A small image diffusion model, trained from scratch.
Model: 20.1M parameters, arch uvit, norm rmsnorm, activation relu, patch size [8, 8], layers 8, width 384.
Training: adamw at rate 0.0014, 10800 steps, batches of 128.
Data: trained on stained colorectal tissue patches (NCT-CRC-HE-100K), 45211 training examples, 30.6 epochs.
Rows from block 2 of a small image diffusion model, named by matrix and row number. Rows with one number belong to one neuron. Each number is 128 + 24 x the weight over its row's rms, rounded and kept within 0 to 255. All counts start at 0. Numbers have three digits each.
After each neuron's rows are labels from the 100 images, of 14976 (inputs lightly noised), where the neuron reaches its highest value: "top examples" is what is common among them. Only what is clearly more common there than usual is listed. The data: stained colorectal tissue patches (NCT-CRC-HE-100K). In brackets: how many of the 100.
# fc1: MLP up (model.blocks.2.mlp.fc1.weight, 2304x384), inputs 256-383
# fc2: MLP down (model.blocks.2.mlp.fc2.weight, 384x2304, transposed), outputs 256-383

fc1.441:113167115126149147111104114100164141149118112105132122144143131107112167163144099128093130160107162153146099144131136168101152119154179130129149115149122136102111132137129163119152129121165155152154112163135131133090122125187112093110192161162156134144101153178131113145139115152152130129135101121138118135162139155111124167106123130117115135147114176173150119099101132129086108115105
fc2.441:132131106147156101148154080162137166110130130107108160098141134105143081120119154141140112136110144159102139103099149139128126083170138127130118091109161163110137126115176107154105131124158132092137114123144110083167128086142098132169127129123111114110130129141128118126146104119105138099095116120160119061113153117145153129137113161141122150154162096132164132118120168121116149156136
top examples: tissue: smooth muscle (47)

fc1.378:124142120081143152119155154114145118131135162073132122154120096165126144110147112117098174091165148159094142137088152125159118121089113137105113131144109121176169123151115112129101131112156127133159135102111096149118113152163175153158132157098140135120117152127151115120138104125141118113130164128144152142158107152107108096150130155149098137171134131120142093103068090203133145154124
fc2.378:150136115161147137155106132157150169126095100176135151089143186106104153119136154120097078183130115132145119139120101141124112098127143107113116149097148111082093120114150118118103191168133126152133129149138126087139150142121136110123114111138102127145161072120082155134110140124106112137142131102108126112111144139163131125140154105082168153122128130162123136147113177101103084119128
top examples: tissue: smooth muscle (45)

fc1.667:106118136115140168123152134161132100153150118136159126128105106145151141138123111137149110122145100120123120158189133132100090113194128133111142151136128143146130120110116185126119118106114101150104140145136070130119138153151147127127126092157178096154121063175080122138138132135149111143128098150168105163119112134095157115128123139122152128149147136080122126140157113103097143133146
fc2.667:148166128142160138104101125104154156124113099173091132126118167144154107139149164118113136133117150164101104128170110164113133142112147101102143157107114098101145124104131130108104150117153107102101152159099092160128129096123118128082173098151164109171095152107106172164123113091125091121169101147119161123112156123153154156144124117077104165114146120147164141111115149093155162145130
top examples: tissue: debris (33); tissue: smooth muscle (32)

fc1.655:121147141144134157136124132124104140135119102133155123120101126156129101116153115165157141089152129164113094096115145163087138141142124111095111131171137076143093108127079133126110158070124115104132145149104134147099170142161095147091133098128099138173085113109108121127131133113120102107176094091119153107138107145168101123109087165093145153147106147138135134157102138138118105128149
fc2.655:134097117123099118130082124127152112109124165109111139171156092107141164149144139098109150149129118113156138128111111102178085110176125150150146114108131182110130129148129125103154115135130111140101090096150136145128110145136123123159150189131152130112159145164146079091114110167134160099115124123136114150145154138122101150120144113163100107135136148085124115100125108145120134125088
top examples: tissue: smooth muscle (39); tissue: debris (29)

fc1.541:095090135134099118120130105130083135129143121107127100137097101151126146121144116135122136135135121116126118157114142140125083072197124145117125117164113125175134128182122182098119094106133111138116118161128164125120146156158137136121152109142162139135121118184114119113136121125119161104150126074147119162150096136078105114085137148134119134164112145089144111125135118153125134139151
fc2.541:155148108148167113090104134103142152112104116170080115135147167143152112118129165128085150143096173157102110128161098158127137142116142113076140165124115080094141107123136112104117165129139140121105139165097118153129132110091116126088172089151136127163100174122110182162128083084131088102155111141122161128126136130156155141148125138084098157126150134152169175104111148104152166145123
top examples: tissue: debris (27)

fc1.151:131125158092105119146119137114136132147120091124121128091140137132139119103100122165123129098158143120079111145116167131112111112140110121128119095147084149134099152125127122158107133123104087134095106154116146159128136112154148122152129132131159115115124106154079091110139159152147092123153085186165102158178144148124120132092120130117124150138146087144145148154161098122064115057174
fc2.151:162151117162161116103109104126125161132108098149088165128107149154138099180143160116134118144108148143099098087147138138132144129097156118118144142099162120098152104094141122118107145136140111116098167152092126151151093100101102134084139100150136100148088136079129129155097114116106091121168124146092154101106151114157141142149094099092127165094155125157135174114127147089155124151112
top examples: tissue: smooth muscle (55)

fc1.353:147150145121112124123114159154165102126129146111122100086116150126140125145106164188130142101124165119083142167142179156151137104144130171141160117100115163134149150112094157115106105091129133125140098167171161134165140102157103131183169107145138099100107122162082139139162167128134122137143109139121122128125119148114137109105121123107134135133172089157153127154120167116111126121148
fc2.353:106151113118111116147107142119124120122088125183115126179096097121111157142112115122136139134160115141113148145150103104162143102125092115142155118137106116121109113148103171134105141194171118145142116128106167134115126147080170124107108116127166144098146060140131105112096130146129163142153119093104108095109147175126102118140127093224114121152100139115117103125129150154120080108120
top examples: tissue: smooth muscle (40)

fc1.504:136151124125112176142135146109159102166158080148140129090106116124135128091112125145157101112146109133112132163124128128105117141166100113127108100141103154100123116144126151157122101124114128136077134103133123102101126117177138092131142123153116113120109117137109126175133128125184096170145116123164104167133094103111133147107129133089151112121090120103139136144157104093075145092182
fc2.504:147137121146163111092110098106137165120106105159092146120095152152148102152137153119114144134103155162103118100151102171116143161087156112105142157113136103089146099106129096114111164123156129116113146158091114150144122113124106139087170103167138100154094155106125145142127116105110090121165106143094163099109145123165146149146102104074104172109150116158156151111098146113166152143112
top examples: tissue: adipose tissue (26)

fc1.473:144141090150132109106088096097115127102105108124124182118088122129139077142168147135091119145102134125144107089131117145164136109118176121108175120132152113145137094131150114074144124091114164129120121141124150168180108131116074108108144094107138131130133153097137156165123111117089108108103149121087118115131100091141108146136083094152127116125118159159158152111145132106140166157117
fc2.473:098112132056128129168153153150115111149147125112123083146128119137129165095090138162123129117144130118081141156110146125110122131149062154110092121172096153129089136152093139145137095127100136148133108128131116129091143146135179158149128147116134157134103127152119114112165152151154116141164096138172119146148123222103164104110149168119152137121132099085135104145121111141119118093134
top examples: tissue: lymphocytes (33)

fc1.81:133109129096139129123137153146167083139144153131113101085125132121096130118123156141113105105178134086100190169152146119084121105149104130128125084166116194133143108127099122093162095093115146159120119108153118130108119170105138132110127105117099144126106121173079107158152137121134131141119108118160100122155095127105162113111127139119174112162095117111179150148113137119104107120115
fc2.81:169146118143141145144147129161160152117122102168113152062140161122094082112121138109156102151136085106149153146110110139099142108127130103142138141101130098096113139135141108135155167151122139135133125130160165102166145122107147114147155078123080166133143096099091145167109151077114132143097136135135115137096138116136146167128127123102174109127135122172125151140130166084082101123164
top examples: tissue: tumour epithelium (36)

fc1.318:156136094139112140128095072122130118122090119120153163142084094131132089134194164117131102101092165114150103152127100151094088131105155062140124146147158124142109119121163124102142118093097126126159127175134155148101123137119105148123134114116141163163090123132119141112100124111131168140135159098112124151129136175102127180158087108144155135119135092157148132093136123118097136164135
fc2.318:140142114101164144106175101134158112131111116103160099126082113118149116133139152157076169136096171060148115129097098181143114128149122129111106113185108132161125112151115102134148127122144167137166133131181107136154128166143095091169209116130111116120128164182135168126130138143136120142102120129156134127165113134136122154121147139101105138167141067126144142106120128172141115157143
top examples: tissue: tumour epithelium (60)

fc1.339:132101144061091112119097100155114154121137141078131120151138097138133105088096101154127154129132132157118121120093147130119120140152102140123108104140141120149142134168121107147171085106118101110114091112147105147131154138150123126120125151118135143127115150133129113103167115126148120128135118127173148169155158160145102138117131176164122076130118158078145124095095083153139112158121
fc2.339:158148114166153161151137116157153151120095090160145131069118168143156092092141138120116069150139119118159094116148115175096139121148163099111103150119132104118117109111161129140133156144146110083093155147129116119162124147118102091130147091150105103128167117130105171154104144090093120163094136130111141100133137107149145137134144106091115139103162094137092153150118152090142102154153
top examples: tissue: lymphocytes (63)

fc1.203:130120150084138151136169166142155077157141140103101147107126134159098166089099152111120131140152155093137157179130134098124094095167091112130130075156129174134158121120134141103139095121117152168154105108170091107116121159165124113135140114156125131120121133189087108123151139162164142147126111127166102183153129139103166130136112155139125112111115117108150123144131097133100149094146
fc2.203:146171123152140129130132099152124144087083108145155147101098143163150085094167133132097103134161128163169085110124121177110141139143175099092118159124135073126115133123149127125140166131157094096077147163127139139188123121125082107122156104137111118127153147117112167134096143067082106130111155121106143122115123099152108181134144124106102138119165108137116128089103135104135114176127
top examples: tissue: tumour epithelium (38)

fc1.48:134127109087127150123178117110127159133092152099140119164128106128131103110122120173098165130122136148130133092111142136162143121125105097113091140153107129165149120138119098166108124107116153088140132183104082187159113097128055147142145180147114105140095136111169128105129121142123074120141172140143121134131119126121133114159103155121089140135169147124166103118104096154121152131124
fc2.48:136120125098153109072164118134171088132111150079098099153106126148157113126147158132078146120100178086112119089135093152102150134117124173115090134166096151148156106099109079149157125086125139116122138130116103145138096178122082134105181157123105069150103157140142146153159138141121093125156146130150152115162131129148125115136132131110100172114136119144143165109095131122172150128127
top examples: tissue: smooth muscle (60)

fc1.399:145113081117127165164107155113125110148116111139139100108139176126143119070128148141135123095127136118143115116149125129090133115105122129121089124148091121131128086097137098152129133083105131118141121160106117131136147134160083103131128113123097151152108130132097122135149129072145108109154117139135130110155147154127147115152096165118120110107103138103145172153147127113111184091181
fc2.399:103134157086094122130107144121123134097124137127113129179105148122113148131130116121128134159103129127120128131117119112185098165137125140148128131106129143112065152161083148130133166166130124146152110133115156112086157135124156145125118126138150174087150113134149085087109141161165174134136108099118144148127117162135100167097159104185159113143101132110101090098118126149131069088077
top examples: tissue: smooth muscle (33)

fc1.176:110093142152128109124151160127165095148114170152087132128170139111115172108081111145137122125110142110118145158128119097116117128150107157121113142115111137092116152111116142173145119145131128137142132066100114088143145153137146120135111151155106101103109116152103123139148138161125127119137130139158150130153148128162157062126127137090099136122132132135098134163173163098116115079132
fc2.176:119149121119127112117102095107111102125111135063162145151122114148173112132162134127111158121147144149174106122113150117142143142154134136098143104145139114162156113129162164111094124105125101102086134120130105153178103088134109117160108133089172101122142163129145142114100119106127116105103157168123125157118122126084104152116088109151094105127145174109129104092106105155140147177106
top examples: tissue: smooth muscle (42)

fc1.271:180134143111146075120078119122131105138111130151092172133134145108098095145143178144119124136122178118127131176146138149145124078143153123119142112112129145140152102139156143089137094085090135141121135137145160151175118124159097134122154115085142146101135133136101136141127141094132149104128100127165103120135108112106140147166057136111113114131126114132176150119137145094116145132105
fc2.271:119092124056123137148145142136090108139145134104122059172103092165142157118119087158103146100143129151079130106129114142104138143149070172095107144176079148141123138143070113155159112114115103118131138114101126153084139134130127185100137165120135130149103152132163111123184132172141100132195149151155144128134127209136119105124165154160130138128144132111145114128103112181165128131121
top examples: tissue: tumour epithelium (48)

fc1.495:128089084137111112124089125088142070136111148132103137118127084104094126136150154129118142124120156091135135137102132116136128117194108115164150053139117148145126092157139132099131080104106160191143090117189149132142119156156138125136134129078146156120132140150121093138127104128140160105132125086170089147125120137102123131119100152172147110143078149109173145114106105134103138128137
fc2.495:145103124109119108117115119109083145097154097132131118114094128136149070108158133174136133094107169135116144085127107157096167174132124143117115175137092096126154114150119097162167139092102126103152111126097157149119149109160124179088156115105070141134075148126136139118149120110132115108175153114120174141129122162173118127091126149119161151115145117157146138099090111119153136138128
top examples: tissue: tumour epithelium (35)

fc1.734:123151113101131171134125138098108137114139117075144067131109112186160085090154117127142149061122133126139109111097108150082185162161111117124105126163092097120121110136119126124164148046100120097127144158097132164122138180160090139100145116122091141144119137118134134103188122096135088125158142138140159156177101140131117120123086176123134152127128156139142101161121118121139154143133
fc2.734:114127147126113117154103128140149137106128152144143144162152145081125186148118135091128127152132112093119157167139135084183085119147116138155149107085129173105094130148101156112122140167118122155164105121144123100091143146115140126158126145159152155092172108165151096086103120181144167132132082117137101141123147145099116152119154099158136108139112134114111103129123132135104088099107
top examples: tissue: debris (27)

fc1.24:134113134089156113129123141075134146130124150108127093168111096158128075149124130190124137122129130168121141114132108142093151121125128131118122137143101092151151122146120071188140081084070116089127124122095130131137130091162144147112188180111116146117064155114137139132142131092166121086139115136127140090124131162139116126161151185135140169152168155082141113088076129176122134115161
fc2.24:151115098117153114108168128107141134133129164131104115141148157138136125119148127137072130099121151117122138116152101136120161091102116172090140141155113122147174080098133122167137136109143123122149152151113090108102099180067112116089143112171112098194106159118129147156154142165133110140151144133148142124130137094161124093181113122097137182090135145170151174140121136120145135122115
top examples: tissue: smooth muscle (52)

fc1.342:130099119090098128106124164149128103129153108085141081115130110133148119092101102104136128144156139125130129167122145106138101129171118151141155090147092140156107139149116126103137106127120096138116095118163132127115127164148114122159095126078139121103138142185122088112148123157176123114122098128167109187190128159085139137086141192133120132130120113103099115155107082132081132112149
fc2.342:115164139120115140159129151157157116114132104162134102116117147134138109092128124142141114132165121127111115156140142140100108123189113093138123125119082119113105158153104132133127151156153100094082168128155127118146169103160134121153146109123153135105144089145106153141104158079135090142133088134161110153120106148100150130096139142112140114142154100123101106154169126091085099127162
top examples: tissue: adipose tissue (30)

fc1.103:120124120092174163131150183133156096198100139121118149128132133127110134129112158124133123152149124113144158177122148115083111094165082083131115085142101156141142114092170130120141090101131155143111117098146089107128132149141118118147165131172159144122097118170104112157117113118135105140126109163154145155170132159085164122132108141107146127111130109113143130159148116123107131092155
fc2.103:133104156094138119115151100160099152084116155096154101166103126169150099119187102134099143108134144166149145121127138171125137145101121162076139176136153101176128135136120114147147155150127071097128167143099110157147127153112112168096143117122114114144115178091181152105139137138090106123144138144117184133106082125169107109156169111126104139138158163138127117091106148156152134163099
top examples: tissue: tumour epithelium (41)

fc1.500:150113104126090109129115127103132083142129145145087138093152119102093130134116151125118150147110140109123136186076112100166112113159103147128131051142118136129124104143147142096117099131086174178138081112187155120112122180163145133152121128072126186119133133155096098160118109132141172116117123107161078147136114135119124135096096146154134111143072128138151154145128123111102133122128
fc2.500:114114128089142133138140136128102142109126124096149088150121114177155098100131116154137142079137151161104122097115129151084173173133094153104101160157107113157144133145119105167153100098115087080120138149088128157125141122159122169095128161095107120149072154120154147101153141120128102135167132144141171136142112186140132124111148156127134159104164131112129115103108099157165153134129
top examples: tissue: tumour epithelium (33)

fc1.190:115139126122129136087116134097120132134133164097086126102092115150089143148121140151103165127116163139086128141102150159132098117162109179137138100141119154139106109117094141112144088103085157163142103141123136151139135113123142154117180105106130140120116151167135106177152102148123143084147133118137064146147107154082114161092129139148136134151092149097180119109123096133104150104112
fc2.190:152089113156135089094104087105099169100075117170115154130155171123110102143143143140108092148120144133158108103126110137158169150105153152078127137108165097153133103129151097132144169149104146128135120143090147129140093158059105114109134104109083143140159146102145150133120109090092157110106153087084146077097106119156102147140124092140131145120099154152121140096099170123165118146093
top examples: tissue: debris (31)

fc1.538:162115101104108143109155141090160079156118158077126122130124105163092142096121124120087148108166140089134175144090149106114125116158116138114111097161120146159141132125140113106174081082098127147149102110135123132111112136160137130170127151107099130147119146164132090118159100113162138100134175137167118164172102135142119108143113131167110113101128126118172106091112102171127174106099
fc2.538:150192133141137127145134124157127132117104098171124156085115163144123126101135150139105100144137138115145118126146122166131118103166170084120138164103120099111104134145134142098151165150150085093103159170143152126169130119135124123123165082160098124110139113142087141153095155092078111118106136115145123139102118093148122157149113124105148136114168113139118154133131173099116087158123
top examples: tissue: lymphocytes (35)

fc1.722:156131088155126130107104101098111114137114129124107152126091125117126110158168159128095123135117149118150112101128122153156107101097175111131159114128152111144126095129137119080145127113088161135126118165125128166181114129109088112112148103113158150142126135109117151175121121107112136109111145113100104124141105111133097162138069084143130138123128153153154143122153125103139155140121
fc2.722:113113132053127131165139159136110107150143131104124089152125110137128159108090143180114137115144133131079129145102141132108107133151059154106095112171088153144100126152087142148137089120094133151127108129136116150107139147138171164152134154116139155134103131160125120114165142154149117140166105130177118139152119222104155109111141170121150138122124108078135108139111113150132129093132
top examples: tissue: tumour epithelium (36)

fc1.345:102099148103110113142130130110109095082136131134122094154097108153146171127107143161117158102142135125136114127144117156098128130104105158114118120150073163094082143154127146126140106098100125132136116124122134154110162112152144141104159135098157135136133134125121122119172110135164134133187120121164155153150144154118140089145149149119114143140131145104171099093137111162127112126105
fc2.345:141133107133160161159148099148129139113118103125187148098099141179173090080161119119105116126180148147162084092134126168110150147123156116065093160163142100133115119117131115149130169132163088096097161131105103135162127133132108112131121125136099116138138156122136153138123131084094108137104168131094155118133097108143119161133157120112095147135150117120088104102092117131157125160126
top examples: tissue: smooth muscle (41)

fc1.248:148128085117101143134106126103132124142119146097135156132120083126136093115117126096106158103142123102165128156115168111189145127168145112103087116122159146148121115152161090126142112111137104117108087125183115131092109126129100109146111188121141135142124127187138090111128097104131159114103113134157096208119109120128102187114131136138110126111095123116143129093105056150122132143122
fc2.248:148156124156140153152166109161164161119109101169139155077132179118141116102124124107149093145149106114142121123145124148093139133132149104137104148113144116098106142094159118147137161158143134097105157149132118101163115115112107106136154089143117106127145097120090165155112152096101116175089122141125137112098119098136156154151149091094137127110145085151089143145145171081130113130165
top examples: tissue: lymphocytes (52)

fc1.8:105148126138127166153127119147084151137128081112149114105094118184153076105160095148147145084123129149132073094084102160104130170128134108092139144149137072159113133134112130144126179085107128100103145176113107155122159146110110113122112102133122130160143125092127140129151115121136087141135139133115171159124113112150105137124106150101128152145137093142118115165146116110139115126168
fc2.8:151100122135113124136073131097166102125124174124129153155154114100132172164137173116108133147096129067139155131144117093167099098174125152158136118119121204112151096138116137105135092121127121156129066119140144122119111136137119120155143157141145116087157129173136078085111115170149144119135110117131087134149179120105129156129124116135121096124114143107141145117115108133098125123098
top examples: tissue: debris (32)

fc1.731:136130123111099092136103152108095106121112115155112127106130113121132101129135131142111123122120132125151112151102132114128089135180141106162165113149116096132114129135127143035107119119073128168117104170162158124081142166164143118145095096113129123122120142148112072114142098126133178134175084071147107113150149149149096133120083171146118115135097108117146141138150097122091118110114
fc2.731:097135127130177148157171100161128163106135099131155127128144162141167121086106102106151123126145108123114142102127131140103174175088094128108095170138161129096115158118133103186163161171173135106130145117099103103137108131084124101137143115153087119142117117105101151112119156123111093175104108173098169112090125126153155118126180119092131146121170103147094079121140137114157099126140
top examples: tissue: adipose tissue (41)

fc1.374:148129118109124129141133156102141128138146117120098101108097125109139122126157125127091179097118165090103126126141129150133140101185142148115137109149067147124132114145092116114106124115125154153158126120111152137077159149161125137105133117149109127116145120130133105111134094110190078127161115159143107136208119124086117135087066147125129115142095131150130162177108124125148147136130
fc2.374:090135148059103144150126139144131128124142140132113093172121119115123165116106092098136162136117114097095117133109131099196088161150118153145137112115109162097078163166080152119144161163121119138132114100123136134085144117113174160145118156135160173110152125152154081079132127146158154116130121126144121166119119161139074143105154129180101116151121114088097085131129107164132096109096
top examples: tissue: smooth muscle (31)

fc1.715:147137101112137166133123098110133135129086122125156138158086104105127129152179139108098136140090155124158114112108107118121114137121158053127094122150113122145118085121160111139132128097115157131112139159120094167107114106110089113151157126143174138174112125132128169104103120141154132139107132110128124159135125150089141181158133092133136148116195096132127133087125127109130163155148
fc2.715:124165140087128142097127101122150106134089141076157132137063105119163127143145169124077174123076176098132109123119103171144100115149121106123145125164120133178120125157112119121111109100121120116128134166157079153151118152172068105149191136139153087106140153177123158109130134162116101127111125128165129124158139104121115149131136161093093138141154113101159118102115090179122135136122
top examples: tissue: tumour epithelium (49)

fc1.489:098158161066164128115144130109133114115113160099127134154117130100111152124099117188113161102137149110133132106142161147112132089138160139132090127141118148163127113108087125117134115053097159108123107127128149119132153121160098159117145150163110106157109138117122084110160145127145101142154134123152148160171128148149103116095116113126150106123093129124161127124110155170141183116153
fc2.489:150116148159154111145095127135112144107112118160118126110154136140153103113137111148067120127149110160155122105146114140165101130142124109076120143095173110153101119131158117130115134188198115107115154139132103122146118146099117083118105111105097137113156129115129144107102138119115140121110122101124141085099140127144149142155125141120080161194152151112093091106105114115146087151113
top examples: tissue: smooth muscle (37); tissue: debris (29)

fc1.67:097149120105099167127163165128158087157126121133131128094103124135147104114116137139155093099135085122154101171127144124115075102187082101138161116117099137118130141129121163125147110112104122126097106126137093111137130120166123125171123101139169133114107065189086105155122123104141138158136121145174105165139146130097156134092119137132149096120125110091133128145153132123077132121174
fc2.67:152157106148168133122112114116135163136097109154110138147127163150154101141142150108091147141134169166101109113159115172134142140104141124086140177110139097102159116096127122116106170143151119105103141156083102145140119092108116139109164100150122103168087161104123173150116112118115104114158110155098159108101147124162149147142127124098071164116157118142154146083108155116160139146134
top examples: tissue: tumour epithelium (36)

fc1.741:113170129123148137130150150129105136147120069131132093117116152103160129118139110181118118071115165137135130093135129138080116118119147145127106085164088121156095108135075132130117142110117130123104142143147167107114140159147096115107143097125092118150145129153102156153147104157142119113129125127124153140184131129127132146079130142078124147180091110127127153178141111175146127104126
fc2.741:144143117106105114160136130141164119119138140134157141164154118102150146134100121103136175132112115095107146138125112076185106148142125112152155115081124176072120151183124143142134137147113106119139104096144133120135127113132128105164131167140170118092167109140135110094094121151133125111133106146146117129113120113094091137137117125157138100130132147118099120104117138150108120118125
top examples: tissue: smooth muscle (32)

fc1.641:136133148091132125130111195174139117164111135105105119137146119136132129094071110152148135142131164128109141171150156118143097100168113122089151130133091128129156135151088167139101150125136063111119127081105134099123139146157136154163062161121164082123089100189122142121124129140150123136172106148181138167158118138120152128108086163121114128137129087116118125135157108148091148112121
fc2.641:108109114158174106118126067142120157102065112146151101138129128131167153120180165127087114154153129103129118147120096136145114123171150110122130155117146110120133114150130118124090125167174106121115156129136149141159157184092102106139132107130092092131145143147147144111094124123110159118116108116109122123102127141178086139122155095134109146148165139136094123074086160133165095156089
top examples: tissue: adipose tissue (51)

fc1.141:109154152121126110111149120134153109160116106156122122126131167150112143101145138107077093148122134155169144136112112109137136053121125143162136142121126130126139095078156119125124120135134121130124094113139141094110116139165134120103122125154116111114113133132104119104146114093146133125145089145142142126172112141172188126135069126075142137094104098140134147141140137142110105131173
fc2.141:107098136131145104115138128123147120144088177134085126133089120135110120116111118147089165164125137144119148139155128153135111131147112163101103116108079154132136122124116135129179143100163077078142115135110093125134107141100087164118158118121113050130098154137164125099138131192101105119140107121116132096143145160122132116152127125171058127180145110102155115083101126140134141111075
top examples: tissue: adipose tissue (26)

fc1.631:081123091118119136155152134133086140151129073126149114113108124130103172129106105132179146100112131124122100151148156117123111119184108174136159107115115100121111111121104169151115112109084115117112121166158097151141106140181135136148128115160148098144110113161116117141149121168136126143131144135125171153122117145134102136071099131136113132160109125058144086167114098137139141108178
fc2.631:140150109142163120117101142107150165115105097170095107141107162159154100122127162135098155127136172157094108146153108198098127144124132088091136166120096097103144110095118119109120155106148116109105147151101100150123134110127125132078176087156143114156097163116102172168126112087124082115178096148133164113120149142172157134132130139069101155125148130151163160114106144101142174129142
top examples: tissue: adipose tissue (28)

fc1.249:117152114118130152154159158147180090160136118177140148079142164113139153134109146145145128120129088092132143168133150121118091074164079107150128084138120162114135115115119147111137103139113136146116127099171106121124130170160153086150126125155140157133130087158100124154119144141147115144135088127175092147130117128069157125108142132113110106126079113119126129170177155109072129102164
fc2.249:144149132143146127088109089120111149102082129135125131148090131159165104140165136122077152134133172173133104102148134186121138154109149131056144168121148093122143116107132137100116154124139090104092155159079115169154128118142102150100151112134144106150095192116147162128131110113117120104141136141100160112121122131155117157138130115130075157120151133137146144074086125135160155158093
top examples: tissue: tumour epithelium (37)

fc1.682:092116139079113157132105141105120104167135150091142115148109112158139101138123143141130168090151122142139154115117120133137131123152129142084125141145085160173126099155119106111127118077128103116149112107095133163135131160155116151152150162127144142150125146130157072091154141114147106113151139139172153122168127152120131107181104158138088146158163169092147122105109073167121122124103
fc2.682:163121131130148129127155128136160136127119164118096122143141168106116144145118162127100094124093124085107153141176113115121153093098121163099112149129135151124119093088118093138128160143157132139137158128106089106104104182089122128092139085155107100144126103135130151176158155162123087178164109129135156091122136102145148093176139113116153167118122127164113173149145170106120129113124
top examples: tissue: smooth muscle (31); tissue: debris (27)

fc1.202:124083104107122111128111130102122091122147180071134117143138069154105126146130120138121151112172125145137139121117123094129148130157081167113108124156122123173166121142124102127150052081124135136150107115106133162108099144142130157101146147105119137150110171133161111107165119117153142102146168113163126150158097167103121093137129161153129138133133168119181126095104069156132143143104
fc2.202:149161110153171147144145098162134154098101099151159147091124186158164102076155146126104081155146130127150111102152109173113140124118176121079109180124134088103107120087148114134133189147162112097090149149123124118172136137118108119120148106141086102148146120121114159147096151106089092151110129143112154105112127113153139151132155112095124164108167099141106142130090156100152084159138
top examples: tissue: lymphocytes (30)

fc1.368:111154128124145156141106148127106098126121110151135123120125117140168115132117152153141104087114141147119157106151131144109172099161102152120145122191107106131124116170082140128130140107140122143143103161150155144086130177162136132119155149131126125111176110156119107127104146137136140136160099101110131119202128126113107138105104164108137107154096119150129132110147080133109118029134
fc2.368:120137107148112121132114105108104133111074135117136147149174123100139167118166116109128123151113096106135144120136111090150133160114152096159169125100129138123135147145158126115118110164153105141098111124155136112151113124095131109163117170125149110102157123112133110105094134155102137139087101130117106136097148097109096166161133088159118077100135148143081127075118143124130103123144
top examples: tissue: smooth muscle (41)

fc1.701:106125153103140158149136161152161097178138125153117155080084147141112147092115145138133116127156103147125128166143161113101065087152097105152143114154126136118116134119128180118131102129125101129105129124121126098131138116159141136128100120166175151128088111176077127158121156135169106156148080127150120164139125105117168133120131127111161130129153111093140128138176139114084144099174
fc2.701:146154119137153134101103102120119142121095121136117142140106146168156095142171135091095160146121149163113089114148131163133133161119150116072146154108139082105139115106140141097097153143160084104101172151104099176158118092131098132106144096144174116154107168105133156162105106092105108123142111150105159124116130108160118161154114100117077159126159113155136140096122133109157134168112
top examples: tissue: debris (27)

fc1.606:138115144079106113135080108126128119121139129104150110147126099161112130128110132162132162097138106148117127147111148114120151145116110122132117122148111101146174135142095103150133105117129101124184111116093102145138135131156119165114135171133129125169095139134143134101137140148166117127134129128166135152128113145132140091170136142149114147112192149108130095082115093184153140106112
fc2.606:180125098123168124131144160097109125148119127125136123119130125133131097134160142128083135145106177100127136083139115127135132105121141159116102128141087131154143084107103089120180147126094115117150146114102156145093107163107110157105171103136076122174103145137167115154185138165151131106139144108157160112174142169158112145129121106131150133143111142157095159147119149130192109081126
top examples: tissue: smooth muscle (53)